config.toml
model = "class-conditioned image diffusion model"
dataset = "photos of arthropod specimens (BIOSCAN-5M)"
train_examples = 97500
image_size = 48
horizontal_flip = true
conditioning = "class"
arch = "unet"
objective = "epsilon"
cond_dim = 256
targets = ["order"]
num_classes = 18
cond_dropout = 0.1
norm = "groupnorm"
activation = "elu"
weight_standardization = true
pixel_unshuffle = 2
widths = [64, 128, 256]
blocks_per_level = 1
scale_shift_norm = true
attention = false
upsampling = "nearest_conv"
init = "torch_default"
residual_init = "zero_last"
optimizer = "muon"
muon_scale = "match_rms_adamw"
lr = 0.0026
momentum = 0.9
nesterov = true
orthogonalizer = "newton_schulz_5"
adamw_lr_other_params = 0.00084
grad_clip = 1.0
adaptive_grad_clip = 0.1
steps = 12600
batch_size = 256
epochs = 33.1
lr_schedule = "cosine"
final_lr_fraction = 0
warmup_steps = 630
weight_decay = 0.1
adamw_weight_decay_other_params = 0.01
Rows from block 3, named by matrix and row number. Rows with one number belong to one channel. Each number is 128 + 24 x the weight over its row's rms, rounded and kept within 0 to 255. All counts start at 0. Numbers have three digits each. After the name is the row's rms in percent of the matrix's.
# convs0: first 3x3 conv (model.mid.1.convs.0.weight, 256x256x3x3, standardized in use), inputs 56-69, a 3x3 kernel for each
# convs1: second 3x3 conv (model.mid.1.convs.1.weight, 256x256x3x3, standardized in use, transposed), outputs 56-69, a 3x3 kernel for each
convs0.191 095:124125132164149124138122114094127062119134153139149089118082123177167117128176172086125087132146158129142094124099155101168145097126077132123162157118138143136114177068116114119099119099107108124120097149131134100086127146147098144153163155145157148120098122145123150129148156145190151129171160164160141136155146181149162221100133136120113133138132131132144162138113147093106121
convs0.192 104:116105123131096121186129103169115104101101119150139142126125089096135117185099140142143139111139120120151112125095101133140130160112134111127109109144106159133098106142154103097122152117130125121161173072119088103153151099117138151116157124124141123168109108144150156140138123131087130138164159125154134138136088133152097113140143155160139129119112132122102084130103158136116115
convs0.193 089:095139116135199136155133135140107138114117137162117152103134163146128124140137137112160150170146132159143159157145096169146137180164176102167115144201128135122108091095082114049089099089037117126144093102125110118144100119097142104079134137096136139128131126148132138193126136134124116115078132120138114118099128118063134128135119125127129133104134115106128114126108147080121088
convs0.194 105:143086099103118144139135122109125068142141153140156077096124145107134129094176111098148131090120115108134127138104138146113131132117084076101146139161146136157185091130086156099127108180144130129148116134125106126157163144093137133139121126122106104122142079130159111151127117109131166136138084094077121129096117144132120145153150147150143129175105111144130148124104169143140101
convs0.195 098:141113113103120149116103070110125104171101160153136101200147062098114100191123108109115167154154117184134122181145157132130139161120128135119093142099114174144066176143141127138079127110139095081116135113157088091116107167115161120119127156094081158149156133153133150163162188138127114139128117124092118140141105119123123115131134075144140150162143121165179129140146163100133113
convs0.196 108:155135111122152140108176100156152111085135135105155149101127119122174109120149140150140147135114130127097091104107127152148141091103147098128127122097126125134157091111143061125131132134125135120135093109126053113098130163121186117150130114114129105175165110130125101189153162125086175140136139119155144154117161147119135126158171094156134126139135145113145098161155122097130102
convs0.197 104:094113141118127140117117091130130076087101143095123140131117062088094107139124082113073112099140149127127054105101125109057097132092084125152087102123082153079066108083152115109140103137075138111102138166102129143170139154139099141126124101108169124119128127109128183140139141150125138125124143095159083116111112120128101111133118141130152123127126155126143120112143153128171097
convs0.198 103:130114148142134129142124111147152080159164132137168157156149152157121130062098149141120168129144112160131081143153126148169157165152144114121146111065115098138127125101131114096094152106121119119186169125125101130133123146171160155077132172133120145149128114121145161178141137149150175137146129146100133123096111150094124126098124088115160151142147131152104093134111108121115126
convs0.199 100:132105104120126132150135124151127101120121148104107100117144128115095131127151102071139086086100094111134156105089141118124119144108114117177156102108147108111104160079077108096142075047101113104106153137124101099134137124101120164187124108130120083109138122134098140145142185077130156151104149145120143134130115123109112110143110113136135153165140118128130112134147106083132134
convs0.200 102:133119165142121160159181134139080152115114147124144155172134171133153159115111126153166104156155113135151128126124120121144154161173178166145140172165160159144154101162113156131117150122134112156101075119133168134096136098096114107105137119109164114110147150132098116152146080118115151105150132094111134100116151158163131121135118116129162135160108114101105116137125138102142110
convs0.201 081:133123076125128145112137125137149153162157161116161177133128145106095132153173133097096090089122114113113125138139136150097184153116124067110104116129106135109139140150082172128110157106149134096124160118150123133120166153172139177095097134108140124105147115165160156139156126111148132128147116102084108126133061058112092073120114109128154114125120114106104115121128146129116121
convs0.202 070:155118126168131119145158108141123134131129151139113175147133150173147126181160139122116103144158125121135097152176156165205193174170185138161166139150153171170154131084130158126079112124153106082106126096108127123129177156117118127137120100146143127120099126107108105116130103107098119106120116090102078076110063072133071063119121109134134123120115129127115112107166137114090120
convs0.203 101:137134126148131139171130144118106081140163120097116158136112139125102145149159123129120154143134149100121150129103108163139130120162193186159128120140127188133110115123152138148130161128121149167164104119147110154113165130145135158089139143168106120139096110104158132133135099136151144126112139116158139113111144154125131128133129125134157143116138134156131159135122113114120120
convs0.204 103:113145107153108087154153151121101146088151165121140143148161130127152143099157141181114127130132154120094119098107149090125126108098132116093141099105168144104117122141182099107141118112124099086100117133127115096149130108095110124136157095108167175209132095097156152139132120140132163143124124139122125124110070124130085126141133159144151153129182136140097132137101102098157136
convs0.205 104:145134117103102164128117110105126102139130099099170075135122109097113127121082144061115091137074143140120106146107117047140120115140131104151085100116129107155063107104105108102150094071173122119099138178109184129152142129139145107157108148126132115137146130085141142138115133136110134139122133133115141073113131093095129127142152130151139156145157144129149127148112112129115118
convs0.206 104:112144088146144167126160114102121075122135094111165081096166130155133064109116128153105157124144122135121111122128119140150111144149107098182139122109151089146112092135161086131118084117104136152141077133119145137142137122058117099094077138134156135094130119113148116138152104155134119092166146113116169119074137127143149127128148095129169158124146108129159146119137115123114120
convs0.207 105:100138129099132132088104120096087158120116120113117094122077137108117149135147147115159120163138180118143167121149118161143127148110138110116118132145111081105094081096106136106120142195145106123141142108140105114147117108151129144142128135123145095119108097112101064098123145138092116099150104132095045113121105091093086115114118105114122116135125099111136109151139122096130098
convs0.208 100:142097134133137133144164150131140134153119125118101104146165157159128099181127107143148141130131122096127115130149140114120135157136203138121141089179145144128170105132113115118088097102092125122106119069129093118145159099163137183133154161109115102152095127153143137132119116166153187159127142143139049158174182155162138103144169128148155137140173159131136140143109140109123153
convs0.209 102:103156090123145115105144083120094112143158142106151109169169194209134131121110183128134074142155069165150135184148180148113161147114135127143164111158152127114154116150132153097107187104063125126159138149098112114094119132153143119148119161128139144124133135194111100119112131123136171115135133139140117123127114119151123168129121100164119134151131142104127126159113107094047090
convs0.210 093:085131133137090117088132148051150079083101111110108095100117117103108121074092170158094159114116095130126132062078113147102084111096120110171142106224089099116140170105120112133099084114150115101106159060113124064090108139146135089126144167114145143144137120172104122113125137132128123106130113096157101136117113114115110153122157112155135131173122165121118124097153116150140113
convs0.211 089:151171119156159172157134114145150134105155158119152106173143147129190153138165147121157139137122126142113129137157131139122132146143164130134139152127109120143139128128128122125113094128127141115113140042123119111079121130126125140124148125163132139096111114111149134125123128141127142097123122114116113096136103099078111103120130150110175143103129128133112138159122100115136177
convs0.212 097:114103083113143111156076138139102123141134105089120118137158160123141144162160107144153113141178117145136116140159169133151127132134140102106118131115094126113201071101057124100101177089121159094098128111103103094113166188123142168154125161085102105131131180126115143113131148161175131143139128114099172096157137072066095121148117107120125146145135137144145160139162124134134107
convs0.213 104:125096158112125106185151189126127144091113110108121125145125136147144106142135164133134131125120141115118135130164109163110111112055075127150131086102133146122103159113135138120095117114091115119129116105165113129160178119126138095130167128125137104154089097147095149097158154124104126134087125087101103118139132098126090128112105125116157141125099148149156122136140110140137139
convs0.214 088:122095111138159139147122164117141178119113143162092130112116147100106159110120159136133147171173114162150154109150174161169147125122165159153138152183145109180138073099111079101120156123106122116053111095137095108101107107135145127127155142091153135131140121095146154149115139102133128108093130145122133137060121095127095109138151122136119116122116115172153141126092131111106106
convs0.215 104:096152093127138134095134083161152094152118107091145014194130146120141103148161117081105095099132104111174128150146109126109165101117159141082137134135140110117135185131165120103122108113089121104128139091153150069162122089072164179157165122187108119154127120138159157133131104133112136125117153139131139096114146122153117042121150089126143129101141153122119104124147076109130155
convs0.216 103:151131157166150174124147132165094132087133114121129107195132126179104118128140150143124142123135135086110113219120165160152160112072080148141158128123105133114093175140196149163055068096076156165159111137155094104095150120107112109123137136133144093116133098168144127103129106147109144141125090107155165106095112113106127111108149139110118140132146163116116085125116125111123142
convs0.217 103:168154102129110132121131154129112109132107142150113081103108137094142174139133080096125099107116134127143115119130116168162124140121130099075096121126117109100139092163140111100154108128196169127137097092144074099124175146085132106144137170144164130138133123177187151139094111115136126142108115146127118168144128154159154154106134096112113134143142155163128109125143111163108106
convs0.218 103:141173117113123151140119127098138199185121140100158157142148109141143127133122179136102140115133188104092105133166095137147117161094126123087133104165142140164116189122102112078150130135068126151104146110119155122128098132152160147124168138183106090149131134141128056094126121145136108167100118122115137059126145115128150119122134145113133142165130106135140150095118097119119122
convs0.219 103:129089120113127139142146122106149149116119174112152189145129223169222129098128086145121136144118121092154154163140125098146154133076144185198177179108124136134114122118107144103138165102103135175128095131145151140182124160119197156104124110131123153189112150118139118130136128099131123106103128163114169159085106168108134085146136123177144120139130109071121112139135122119141165
convs0.220 066:123129131133123095132140117150167166134175161164174170137123137134131160138138135128136136119148154123131146139155135141139140169153140136129129133149153153138142130118116124061086139075094127098106124096099104094102137114124115080115103101133125129142136111147132157134122131140098095116144131120101099110090111150128112126112112080135150106102113109110128124134156128137157140
convs0.221 098:118089120127113102134141112115109101109099084093130097116119090123179141111151116087117148145155162089122124120058061104087101094085083130102089110155074128098100098124135114118074086122114139127096119148116081127123145134146142151159124155129135135157159119105142124127103128155134135130117140111158158168155176169138182183160133171124157131140129123143121124138115130151113122
convs0.222 103:107146093149135080136153118105104115120138118109147080104122100115164101118162097128108135112112132136137090105094041138155087139103137104118107115138128140160167137127134151089105130132083104119172112125139153070120138157180158119098115155125137125179156086108133135108116141075099150148179155150176133160138140131156106155161112121123168122136152150131174074094147113111123130
convs0.223 103:158124088105119140185135151106162105106148143097140103102171113152168144155099113124136108162133114116137131147152191118136147132124107141138136114124181115098194117102078121118073118130113137105124133139117113168103103148115154123109180135093125115119121117114147123087116120092118098139143149152158114122092122098107148118126153095135132126141128151133136127101156152116111121
convs0.224 100:098181190176144159152153107141167169163181145110131139144086111111140109093097121087140089159123141130120134169178165150121121104117170148103114138118122129132138156120121112149131116176124080093108096123105084114113139154128115145132105135138133099101160117155117135117113157109124131130102133159144148105132148138166117131134149107140153110115115096180140128145116108093136123
convs0.225 105:112125124137157111160098082139097113137105124133120139149123064119149092122138089080121141127155078079099132136115135130136092159132165118133146128122131098121141088109143131121099172137063142133163121123178141128155159148119135175095144144153095099111113148138114146150135179121123153153118135097176175085119138151125116139169145108126139162145182152123128144119120117104171164
convs0.226 097:137169149142129116134137116066111137127156130168168120097116126149103149167135144129140099121124113146087157138171183125145120173160154154125107133184149180158148132077157164099116071170120133140144115112129162123151132165138099133161134118147093129138107128109091112119083131095092140116138148157151120171107134124114095126151124122131127129133144117113104100144166114112103145
convs0.227 093:140157152190133107137138139110164153139121154154162173146112156118113116128117175159150170122167140175205147158176172172184174173184157138114129131155126148177139184132146129132157117122107143122139145084140128104126125103070137108114149123118152138148151157149117137122115115093112126116140139126130145112104060127094091131132150123130153125137147133125144121114143118108115121
convs0.228 091:133137147176151101120101117109113138112177131091089149183152179155139144161134115152128116144143138169134117133134172178135123152123139132109160117114190136133131114116151138115128167131125108085137112120110123124145161114088109112121114126154134138151086140103122094136113142155123134153122155137108085100103097085120065132146139124137128096115139128097159136140147155137143081
convs0.229 094:143155097114097134118092126126132136102126131165094098118168137164112134094090124129107163145095131109131139152117143106130143165112112143113100118159102101147177142108129109141105141157125151091138144130140145126172152111148124103133132084125121099130106143122154194119136107093103098166121115127117108091157130109130101085119137138133124122123127130120115128144119126159083116
convs0.230 099:146140147161184116147099154164117102131139129116137102141140145129143145158124123084190091139202146141110135118103138093105136105136119139114120100151109155130130124128102143129088088064106143108166147145133112096133142144100091154138103119135131135159106112152155122073117120125112115107136142116172108149129123083092131082116135130135145122134144135111117146107128134125114103
convs0.231 104:158145115130132126103131126142175154127097094095111105064128164095124143147150130107143082098148125133103111174117114139136119109117133080123086141110112113106126106107068093121082133132123166116126171114146155114095162115145138125126131089151139143172131114119136155136127125156128162106154121151150140171128150113087107109139154176121118147103119164142121120121139168139113137
convs0.232 103:122124159163140100139088116128090168125101123152157162092117129152106128111104140115126139104125118082127145122145145146167110141120120109107121120099127153140103142126140107104105118128170138136131156124067150127090135110127117151116128143150136127161140156110146116133099106115132148142141116147140125176152094113130097149132150127114134125123097111172149158129146114141138168
convs0.233 104:138144117138145134100150099092111172076090150154134126108126172155134121128163092138134123149186147126110144145152105165104160151150117115137142128206104117164113132138153154126122103087131160130125117153143143124116123130085132135155136161129126120127126130167128141140132148122149189056132121136123148100138132139096117095149164101135106160120111138108141095161127089097134112
convs0.234 097:133093106120168153123156128152101113119156177134153143101142191133128179089163142133122165142148127147105125130128141136137142086171117113140141106134138125159126112155131201127146107179131152113108146159097142112119148093138134134118127153126149160153150165116124145104143136141153088113085085130128139141141104110103124139103096106103120143152131175100117135139110145143142109
convs0.235 104:098106146143168136137123135104106149138139138203087084119148119131135113080116135106127119122134131147102096151096097121150113095118127118143120152119112098122095122168116119116110143119076155148098199144115113113089122112141156149125147109081157168142132166129121105113111154081136131177136118108131146137152124121103137108158128110143161110164123137130140125159126149129144117
convs0.236 099:137122106155126118125104100161145144192155131128142096137163139153175154125158132108127146151133181165157141137142123110116124118165153128121128111095138127108119125100131142144170127141159124117135110107123113120120135127141145139120154156121130133181144140143119088150130155142103112179117122145136142154107116118126167166135120086101122118098136124115139128127122123135112092
convs0.237 101:120151124125088155120109068151091114120125130088115055135119138112115083128136144124121105131151096109152157158130141134047116140117069124090134117131136135164100119086094095115123105159091112138141170099153130123073141122124193156090141183117164146111127174114160163116121143109090182105099150099153160100124129110087130074110103110131090121080160156140105146104133121133127116
convs0.238 103:146124147106122127136106135106058097129096096139117097119112106104150117101113128104146159118133109114105135151169167138165161148134163123089139145163123149178132109068149112096181067096137092079083121080119124096163159103118175089157158140179149114156166134113143134149140139106134123150185140152145083134133110147124139144164110112145151091186127074153125118132142120146108150
convs0.239 104:145140143116112123165113128111134168128164116078094121087102127108086143151132121122098110144141110178149114117148161088110100111171136101159179138166143098137091173149118156139117104112088126118136082108090132149110096138090111105117142172126133120117115122159147147207134110105095117124167168143117125137159099129116100136136162120115135093140135126128125114161137170146162131
convs0.240 102:137101101143161123144136133150124118169146173102149162113100139122109129129097100132126115145167147078169130157186117146118135133165152091064137089104159128090099149145175091097099190173110124116140119139150120123107182147155128165155130149156096144148126149126140129158111127136138181150135140141157129135156143154114158158142133106139135107145150114114091119147156147119147139
convs0.241 095:135138114151147119173162137133114117151136071134120111090124162124144148170159118108125136133089123163147149156118099152115116129136137128084176086137149131123143126105144133110118146168106170123106119170094127170122135119117093166127125088086111129098121119165139117144133106107132135149156127093145165161129155190132147166125124099110144137133118120134124117107140115126139126
convs0.242 079:164154116175168160165142128137148119136116160104144140093120131140110122121116128143143109130152135099136128150171148122148144127157133145126161157123137138134123125123139138131119127119142128138141117130123129133117077131086132140132098103100128146148124136133142158159125116123129125118121126103149116107130078079125081095126141112158140143124134124118124130119137102117130159
convs1.191 077:112138133142120122117135124090117106139142123101158115125160115129162140148113106158143144107117117137157101066155110130155125145107129129128108151104138119134152131154123086114111130102151153123172125117171178123130194099107107134127109114151080130134175093105128131158109147093089117092130099068107123135122118101108113129126073141101135105100116105125085091108107131114092148
convs1.192 100:137110140125152122151127144119126132152155134109130171144108094125107124126096108129119136109152118097184115156097158146091110132124111164090105167114092114164107137121112110117113118132108106141126130123137159120140144115132171100089121109128112160156155106137110130107117122108146108091143066154132152126094165125146138097148117120126106114165134113161111169134140167099156068
convs1.193 076:136135120170176118125158147118153146154100149100113117096109103147070118117125100131089093166124108147121115137118113148189177102156102140113184126110134125145161136132146139095141105156108146133163128112147083147114108121138177097117146164149107139143152100082137156142141150151148104145127072146087094107113112106134116112149148156134135189147147080086184118148114108141093112
convs1.194 125:101112130146158131163094116186172081135105128132115117144152134119131131133139118128104112125155138110169119130097156116107148100080137101101077156151131159165073107099120097115116099099137139092144132145110104103117107096101154099144158147133106142097111075158113139155149136093138162108106100138139117102104157153105150114115122122136109139169123072131100084163095135102136111
convs1.195 083:145170077140115117117124048140121169110092164148092156152116169111143134086146188131119114136128153097071111079162148129091154135097124199110111117142157085122159121136126116164151124095164150130136094129115120167151160100150129139051134133156132164164128146168107145128096093132103130095153184138124136105132142094138119095124133128115142166114126156167146108109137127073116100
convs1.196 103:174065177124083100148089150178133106102126126176126132148149140122110109121130129137161122117105181123131118128109098119132170114126113103132112130145126110111123113151173177121141140104100148132142144127113103140140135098135155133126107155090176060145104120112140132125096122119149120107125119145114172162111098127113117144109132118128152099133098120109146125108129145143109096
convs1.197 125:177137091139143107133100155114105138089122129084135135172149096134105138133135116112136137123145097135154077119131154106128114174148110171134129126131157125151117136106183128143123150122133082082185130131114148137150145108110116155096143155143143169125164180138155135080092102137131165111123092169109100074159063169134089113130115114076105124152154093147144087109158094112108112
convs1.198 092:180118142146141132080127124123144061147114108107148161132163142096157120152128127116140111114128166123159115143149113146113107111127131168113149089158130099145089134121106109128112146158078108123106144122145096123078172090146127116105158105122147078139074156087165122079157107091142167150099103163145108166105087118166145121122111119072124150120105191164120110095079083092138156
convs1.199 090:103099152121120117146137133150112101123148155124069131143154129145131135101146128073122152120128135136152127140144137121066151176152128158138120111116120120169077124111133127135141135157155158166161124116146154124116154114099090129159113152109129180085116116147112078141141155079108122113090123146140115143154100160106129101175148121102159132130138182095113104077142105082127116
convs1.200 115:145148111121113147100130174116081136108138122128083117141099102140122142103114097121125121148122162090107151171149085124112085157140136145105140124139157134129123105135156123131144142165119151117129142128100122087159099121169151131161124096101121142115108134139079144152131096190128094118156100142125134101148065106123115108144132140119072096125150139156165105162111152112129145
convs1.201 075:148132143107097133132121109174134100119076150128125126061123120127103114136159157104087106118117106098087103160121142197111153175127108156127130129095095093138132137129147132154143121157139122133094149105105118127118091105157134092107122092121107110119090114102128087125151137147183148119124139138124114122133078113134118139099122107117073084122126139121153104147105125112119109
convs1.202 056:133064089106080133124111171117110066161121125070111077111143149108117134118159151124120123126118091104130084142114142143158130121132118154095123137123132145132130121112121134156152147141117099129127105124131117142133105147126118119132171113147170135138177152138109128129115117138133169146116143123122128116141129132099152112108120090134119111090120111101132124071124123114114155
convs1.203 132:138116138107131099183126145133114141167158162132118138147128124112126118121121097118140166112150163144122070160096127162118137175065118110140128111141139111141103156123121115136151102101106162121128124110136126130059125123104124155165165141145118165150125062118126152140138121101158146111149141145138113137143113164111124137115097108108098095161151104138137148124135104133088101
convs1.204 090:145113130126128136141133102074177117096104102183089162108142117172109117083113099124144128132145183133149116147114088105160104134099142193086089140139112085126113140099124103125108189176144159123110153130134131115191114121120131131148164157103131134119121157154145179154140102105109142104110114158173152151147115117127151151082107140150088131122117138084179121146153143166124109
convs1.205 123:112092082118119113149104119140133133087118147074139112134139054115102110132103112134132157146114152103155129115166093102152101169168118108144110127174138167124120138110104144139180113132166121126139110111102124172070115148110110158140160152147137119181147165121145157154093122101124106153152130169172067118135097109121137111143116138127132132145123155100144117131141122145113124
convs1.206 119:115118101135131144154139105127133109110130104130094127104111108097118117112115137156098135110129140113144122169093155163122134085089166124114113170144146101130113140075102158161116111125156121174143132109121115132104137087148116129133172143115131140111110146132142112126141128108103123151102136171113156125143111148170148200182082137145155084166125134125115131134135131127099118
convs1.207 111:091177141106128087084108089130177130110133151136145146132175178100118084099081074153112070102139128094137116160139144119161130141153139151161162107123165116136085158129129115108150127138168131123086095123108141102161133132140133070150110104091126082130144161124106132154139133137127099118169151129139081159136107141117179118139196148130132119144160163118146097140105158164041146
convs1.208 091:169098115164138087105173108118084183129161081157127153132154129146152086154149123135087081089099113105141111158137145108157135117116097112094155157123109121100125134125144139128133123161102138103154115148138176133156153144157145125102103110108173096121154083118075131154126131120138132110167135122126065126113091103130126113097123164095117123101112139102121112067086096099143160
convs1.209 149:136126144139121150107113142107169133115149158111126117142126139133111138150085164114150129129141091174114130125131142132082142116110143118109126116135151107120079136133082140118145147122095110141112132138129148086122129157133124131147144117133147130126123097111126095159138164154127130097102145146165095141119120079137111151108121112160185101157127134131127083163087135112125142
convs1.210 154:110095151142119147155098141095147113119103170124086090126126151124132128158109119111159133127124111155100155080157134103114149186115119105151185090143137155145112095113111116089162130143133121166129120111136101118141065113118125148144154159147133115078134139145111134093161131064153138132129091172137139118152118136119129153110122098122137146113147150119132130136115125115111125
convs1.211 078:133086131093069167118104121132164143167137149098083119102145137149158119152118135131164158116137122142151151135124135113078134123103137132135111107144124088114112129097132161066149106137144144134142132191150131138149136140134123128134113144158112129142114085162180160118092093117109133132106131145130127121102152119117123140155130156126152152148120113108066125136127102120148119
convs1.212 083:153113076152117145120137120105168113090131144175110140119086145143121146167151145129108112126137127148113106125116096116153159185135147114160131155111159099166124132112136152119153098069079136130152150135100117135115134122139113114140140110097101145129091161109122071139147083108144090101159091137142089127141105132146099185120125147107152128122128103159160150121177137140115154
convs1.213 108:106120107112113103120065147125129128127151149100135118129118137143139153119184110102160127145132146143115141115134156181125135105155128159154146152129150102144105115130148143137163107160099177123177099094107120109157135102149168126137172128122098105083123126138122094140140127149130114123149115139149116113144115180139143135145150112075119107107141121106104142162143111111151174
convs1.214 071:123133112145102099147124104144145135118129123124094073174132116136128122134100095127121130131114098141140150101118091128119116104129128137096121126109129169092130113164137131101163100120115140137147138145135140126147152111108138171126125158174122131176116119126110122126137174105133136133141147107128107145135091104101113109113129100121100108113120114141090153153125111126148171
convs1.215 110:152119131133152150131139113114174127096182130106132105097096153126131171098129188120135083087111109142171165139120082121102123128146124070119164122113171115156084082166111141131111132155167134158149140118117130149129090145159091098093167144086105121148085157143155105126158144126119131121150095123142134144142103138145136102125141163096086153109155131154099118141104126101115166
convs1.216 116:113128127134118122082156093108109139134192122134103176136113127134117139070104078118103154095161126080113146109124129138125110157120169121125140114140134117125139106112117142126118126105143118133126125122126130072148168122089141151135122112074160139111129133117135170120119109083117149142166189158129134120122119113146117158129135138126109102135111122138150104131093109109108149
convs1.217 095:190105112096081112157126119164161147120122132122117124163095132188096135109121151110110107108082105123125135144111142127140123083131099143128144163132133124138128130161131165142138121165129122095138108124126218151190139119123136113066117187148153133141107157145113151137111103112132089160126155167129127166092117157156144104144115154175110130151166136120130162086129172064137143
convs1.218 097:151146096133104162136141120101139154110125130131105104136137094126135110125154120141101141140101138127138104124090196107124128116102122147110115158112131121176122108139119098113124159126155125137139110145147144105134088090132125127088141182128136088132136134122109108124120159081106151144134111094142104131104123073193150151160099133131121134130150090111137099108111116141145141
convs1.219 103:112115125134148078162134117128144087148115116077120105124107096130106108131123133143165130149127134122148095125104102089130160124143079160119126170166071141136094156159183083106149139098158126141142137153139123130113126113133114145124143118125141116115097128110091118136133113139117120098125123168127099145128107119116159140101125099130108160136142145150169190125151081138103101
convs1.220 047:109141145122166152124146150104145147138111133145128117127147112130137100114128082139131148149119122144137151123160138137121163140115130158153137141136145156145137160134125146103096164150136119125128132155131111128116121117146135117139132096122133122128151120137148142144129139129141112065174124103143102121094075120155123131135150149149154155163190128177123136154102148132170145
convs1.221 114:128118100127194102111107140154108107097106120077148142093101121159156133130136112147090160120133121095148161136125162119118149119139132117141101160095116101089112142134126126146144117135140100116113207129105124150120101124161143054164152139154116119121124133147153126123135097101135135123140168089153113121106095114126109101120165102143129148071137097120112115100136122140111108
convs1.222 126:128114128123099144120115119136148112084140142131113066115114087131119164127125161108090152179117150161148160162149150094096156073133099114124176111146137129122112117100167096127133140131130176117113133149163103108152146146159145133104143136121129108158088107131140159120104124139159125156105108139125113112093143117121163139121163136099133139112153142127166102109166132137148081
convs1.223 107:150159115107085151127149166126172066143113113177159123105134160182107133104118137118098150133131106151141101104161162147119128120082179123152131161122122071155089109076086096124146120163070140118099179084090157144074111135100143151103124087105146131127155098113064110114124136164097093127167102109158099120116134142147150129162128104104073146158145100139154139129132131104136123
convs1.224 077:140105109096101109133056159140143095113115077146104118143101127137097106133145122127143111116145121145106181090120148140145148125146165147147099130108143130193118134104104137136092114116114121129146131166099118100190123134126104094161124135145111130111158124123127129139154153151128132156105156147132148117145121128136101092143158099158134152123121145130140088114133128104132204
convs1.225 100:142145113123129111133150119137113114153125106103123141096139179135121121101139137134139127188118149107124148130155112117145141159133101138152127133147118140122108098124137123133144167135100137102128103150164095112110153142152128115154131115089127128146119110135118132136138179121164158139104117175077131144131094127178104128093077131145141131169135113128130097142138137149111105
convs1.226 081:084126125115167142114097094110101170174140106112116143125144109111112096077155136128132160134115133137124082166142151151114080145136147139104089125120113129138127129117140093140193122129083113130149131087149098122099120150154133154104112109131122097133134119122080130144154163149126133098107109140102168137134156135159164117140103095137085141128124100126109100135166142098102159
convs1.227 080:143146096148155141157127078136143115120134130112100144129114162127121138145139102114072128118044099111104117175133097165127121120117062146137151167166126096156115090160157113140097095144130126128184148120154160136148129105152084164129113138116127171111160107167129111164115089129103125139122100113147136151127134110132138126119117119121071138139141118150053075108067128110142129
convs1.228 075:092153118124121138135126071124139124130123144066107117126157132138129142172138154115094102140123106122175105120137128151149147081144133124120122088146120127118120115131130154144123130094125111086128130141119166115110111132146090108133123129137103129114105170131157092143098142091125096140144108092151126123150137144109104098098127112127118131110168151106138144168074122145165101
convs1.229 161:157136139114110064126124160139138119147134146081144116126125121143145129121114089129159121149134115092102174134109132138142167111120125099080123073125127139133171148151120129167110169142130124142078118142083110156164090117132130132126089147122151112083116131082114161142121150094124156105131101094136107143130134152135123146139110061137167109114118149097127151110146134126127107
convs1.230 085:135132108120093147133139166115131133123115113138092144118089116121127111144133114136137155134086145136079123143102165153103106173131141144130072132090145083135160145123118108153138114126110139135124142124082108158086174099145153145101109114103111124141136083155135180109144163142149159134129168157162135124156134125140168094152126110115126102113106143145149133157079144141126149
convs1.231 099:120158171153101133119101122120126134105150109158138156096154118165097165210113162155160112121146147157090189121131077166107135134116111113110107157126124163089139163170149119132136090086150117110137119108122067110124138136086075122131043139116111140120086098145140155116119085131115132118145118170142127113155143069094125142084148148113087138128116131172156101140122078126139137
convs1.232 094:178107137127108155131122138113125148146075155095142143129087114157106142108163138133101174130131101100133138140141092134126140168153094120175142157116153179139151132112156091133143149153090155156123143069091172119110129135140099072152096088106104132163143135106097130137099130126134166132089094085106133193136154117095117132150093137123110139145121119163126169113128122165165148
convs1.233 126:085126199140095116108158145126121117159101122155134102128098096102109113138135154167144157131133100129111103102130133092152161154120109166095141116129137108117162150131134114135147143093135134144151137126132161116127178109170149098122154096172153100121094149126111122115150128159149114096178150103153128123125135156082146176136123116116127133114110138172130115119125102123144140
convs1.234 098:134100118126090151163106116145171129113145095107129118143141145140088128147145127123179128126161121116134124110151135142154156132092105143123116147092118139132112187151119136132137168096117125071110094090118148171117142098100108110101112130138177103099115124132156148182086084137122119110130115094147119158140155121131124118103107130120135148103109113162109122137130149128128122
convs1.235 101:110129163152147130156075156155106174143132072094125114129120111147098099154138095154145145105120130130133143142086076169153120122162111132132090104143102121099088132127112128113109126143127156144156149139109136133155072168164097128105153168103138152125118114104128117099152124159156124099106107095166170173169124166125139116112096125106099135145116118128113121118108164140117131
convs1.236 099:133128135123106122148110158124132132097144181106133119157185114133112124123119144116133090134146125090132124119096108125131106115127125140142115115124119135139166162139165147133109162083062125181166146110168103150126147130120111100133110129126141143113145083071126110141163147124136085151121102123106111125122135128148165154160102142124124148183117133148082143108136131137114118
convs1.237 095:131152186103157130076076159101160075172146092098098154093135125125114140185144171130113199138131130172148085153091119129106116145160142205137165095135114114143102097142122144118105123111163127112131093150132138130092184099135118149086147160125132137145117151159122094139119126117145155110124134114111129159142134097175084099139111152148119147128122146118125145145109099169083098
convs1.238 115:115144136089155149134139113119137145131076132150144127078177105145130129165122150132142118108157165139133133101120167126157130173141086129142112123124172128147101129110118159106134131155142068116163103142108157172122105148157134130120101137116109156120099142148102109119159124134165122105141151148161130154175143124124166148119105095119160133081152138136167064139151129123103144
convs1.239 095:119128151183139145121141103152116119137125133172122136141150161148164102159091119124168114128133127124114096139111133121094102120148161103107179150141185093130121077149083133118126101109087141101127127144135084140174173132092149134104113092139112106138131151145076153117116163140154121118172106091146140085133184091123116137122123130107116109139094115103165113103133122170087138
convs1.240 099:130167149107148138138122104154114142135172165115156119102112082110099104122128134102116131153105111081134125132122129115155133108144124148108126152145163155146153127128139133113150114105097174143103140108156124165146146084134096140131137131126085072106131150104151115113119135124151129108078115117146122145141159159132136118132150139114110124123149131104103185146144117112134115
convs1.241 174:107107131147113099066103165153138115153085100132155129163119145154109131142109096151153113120090117128103150134129141117118120165120151132090153130093147106161079116116117093172121088137150127111159108137076125155135135127106096130131113144114133141129108140106129138115091113108160138094100151106122134104108117138143156135117173131105142143144145150157137155107119099120128143
convs1.242 062:130130128113147156087118125154157189125127159127118125110083148139131116169128117112114097138111115140131139146093154109081135119106127121129139138125150155132157122122142093121118137119116120127132107143126147134184124130087117127146132112169130107115095089119104119151142137157109128114103130129116126110135158127141179121084105107095083100138087097088098108068117138130143118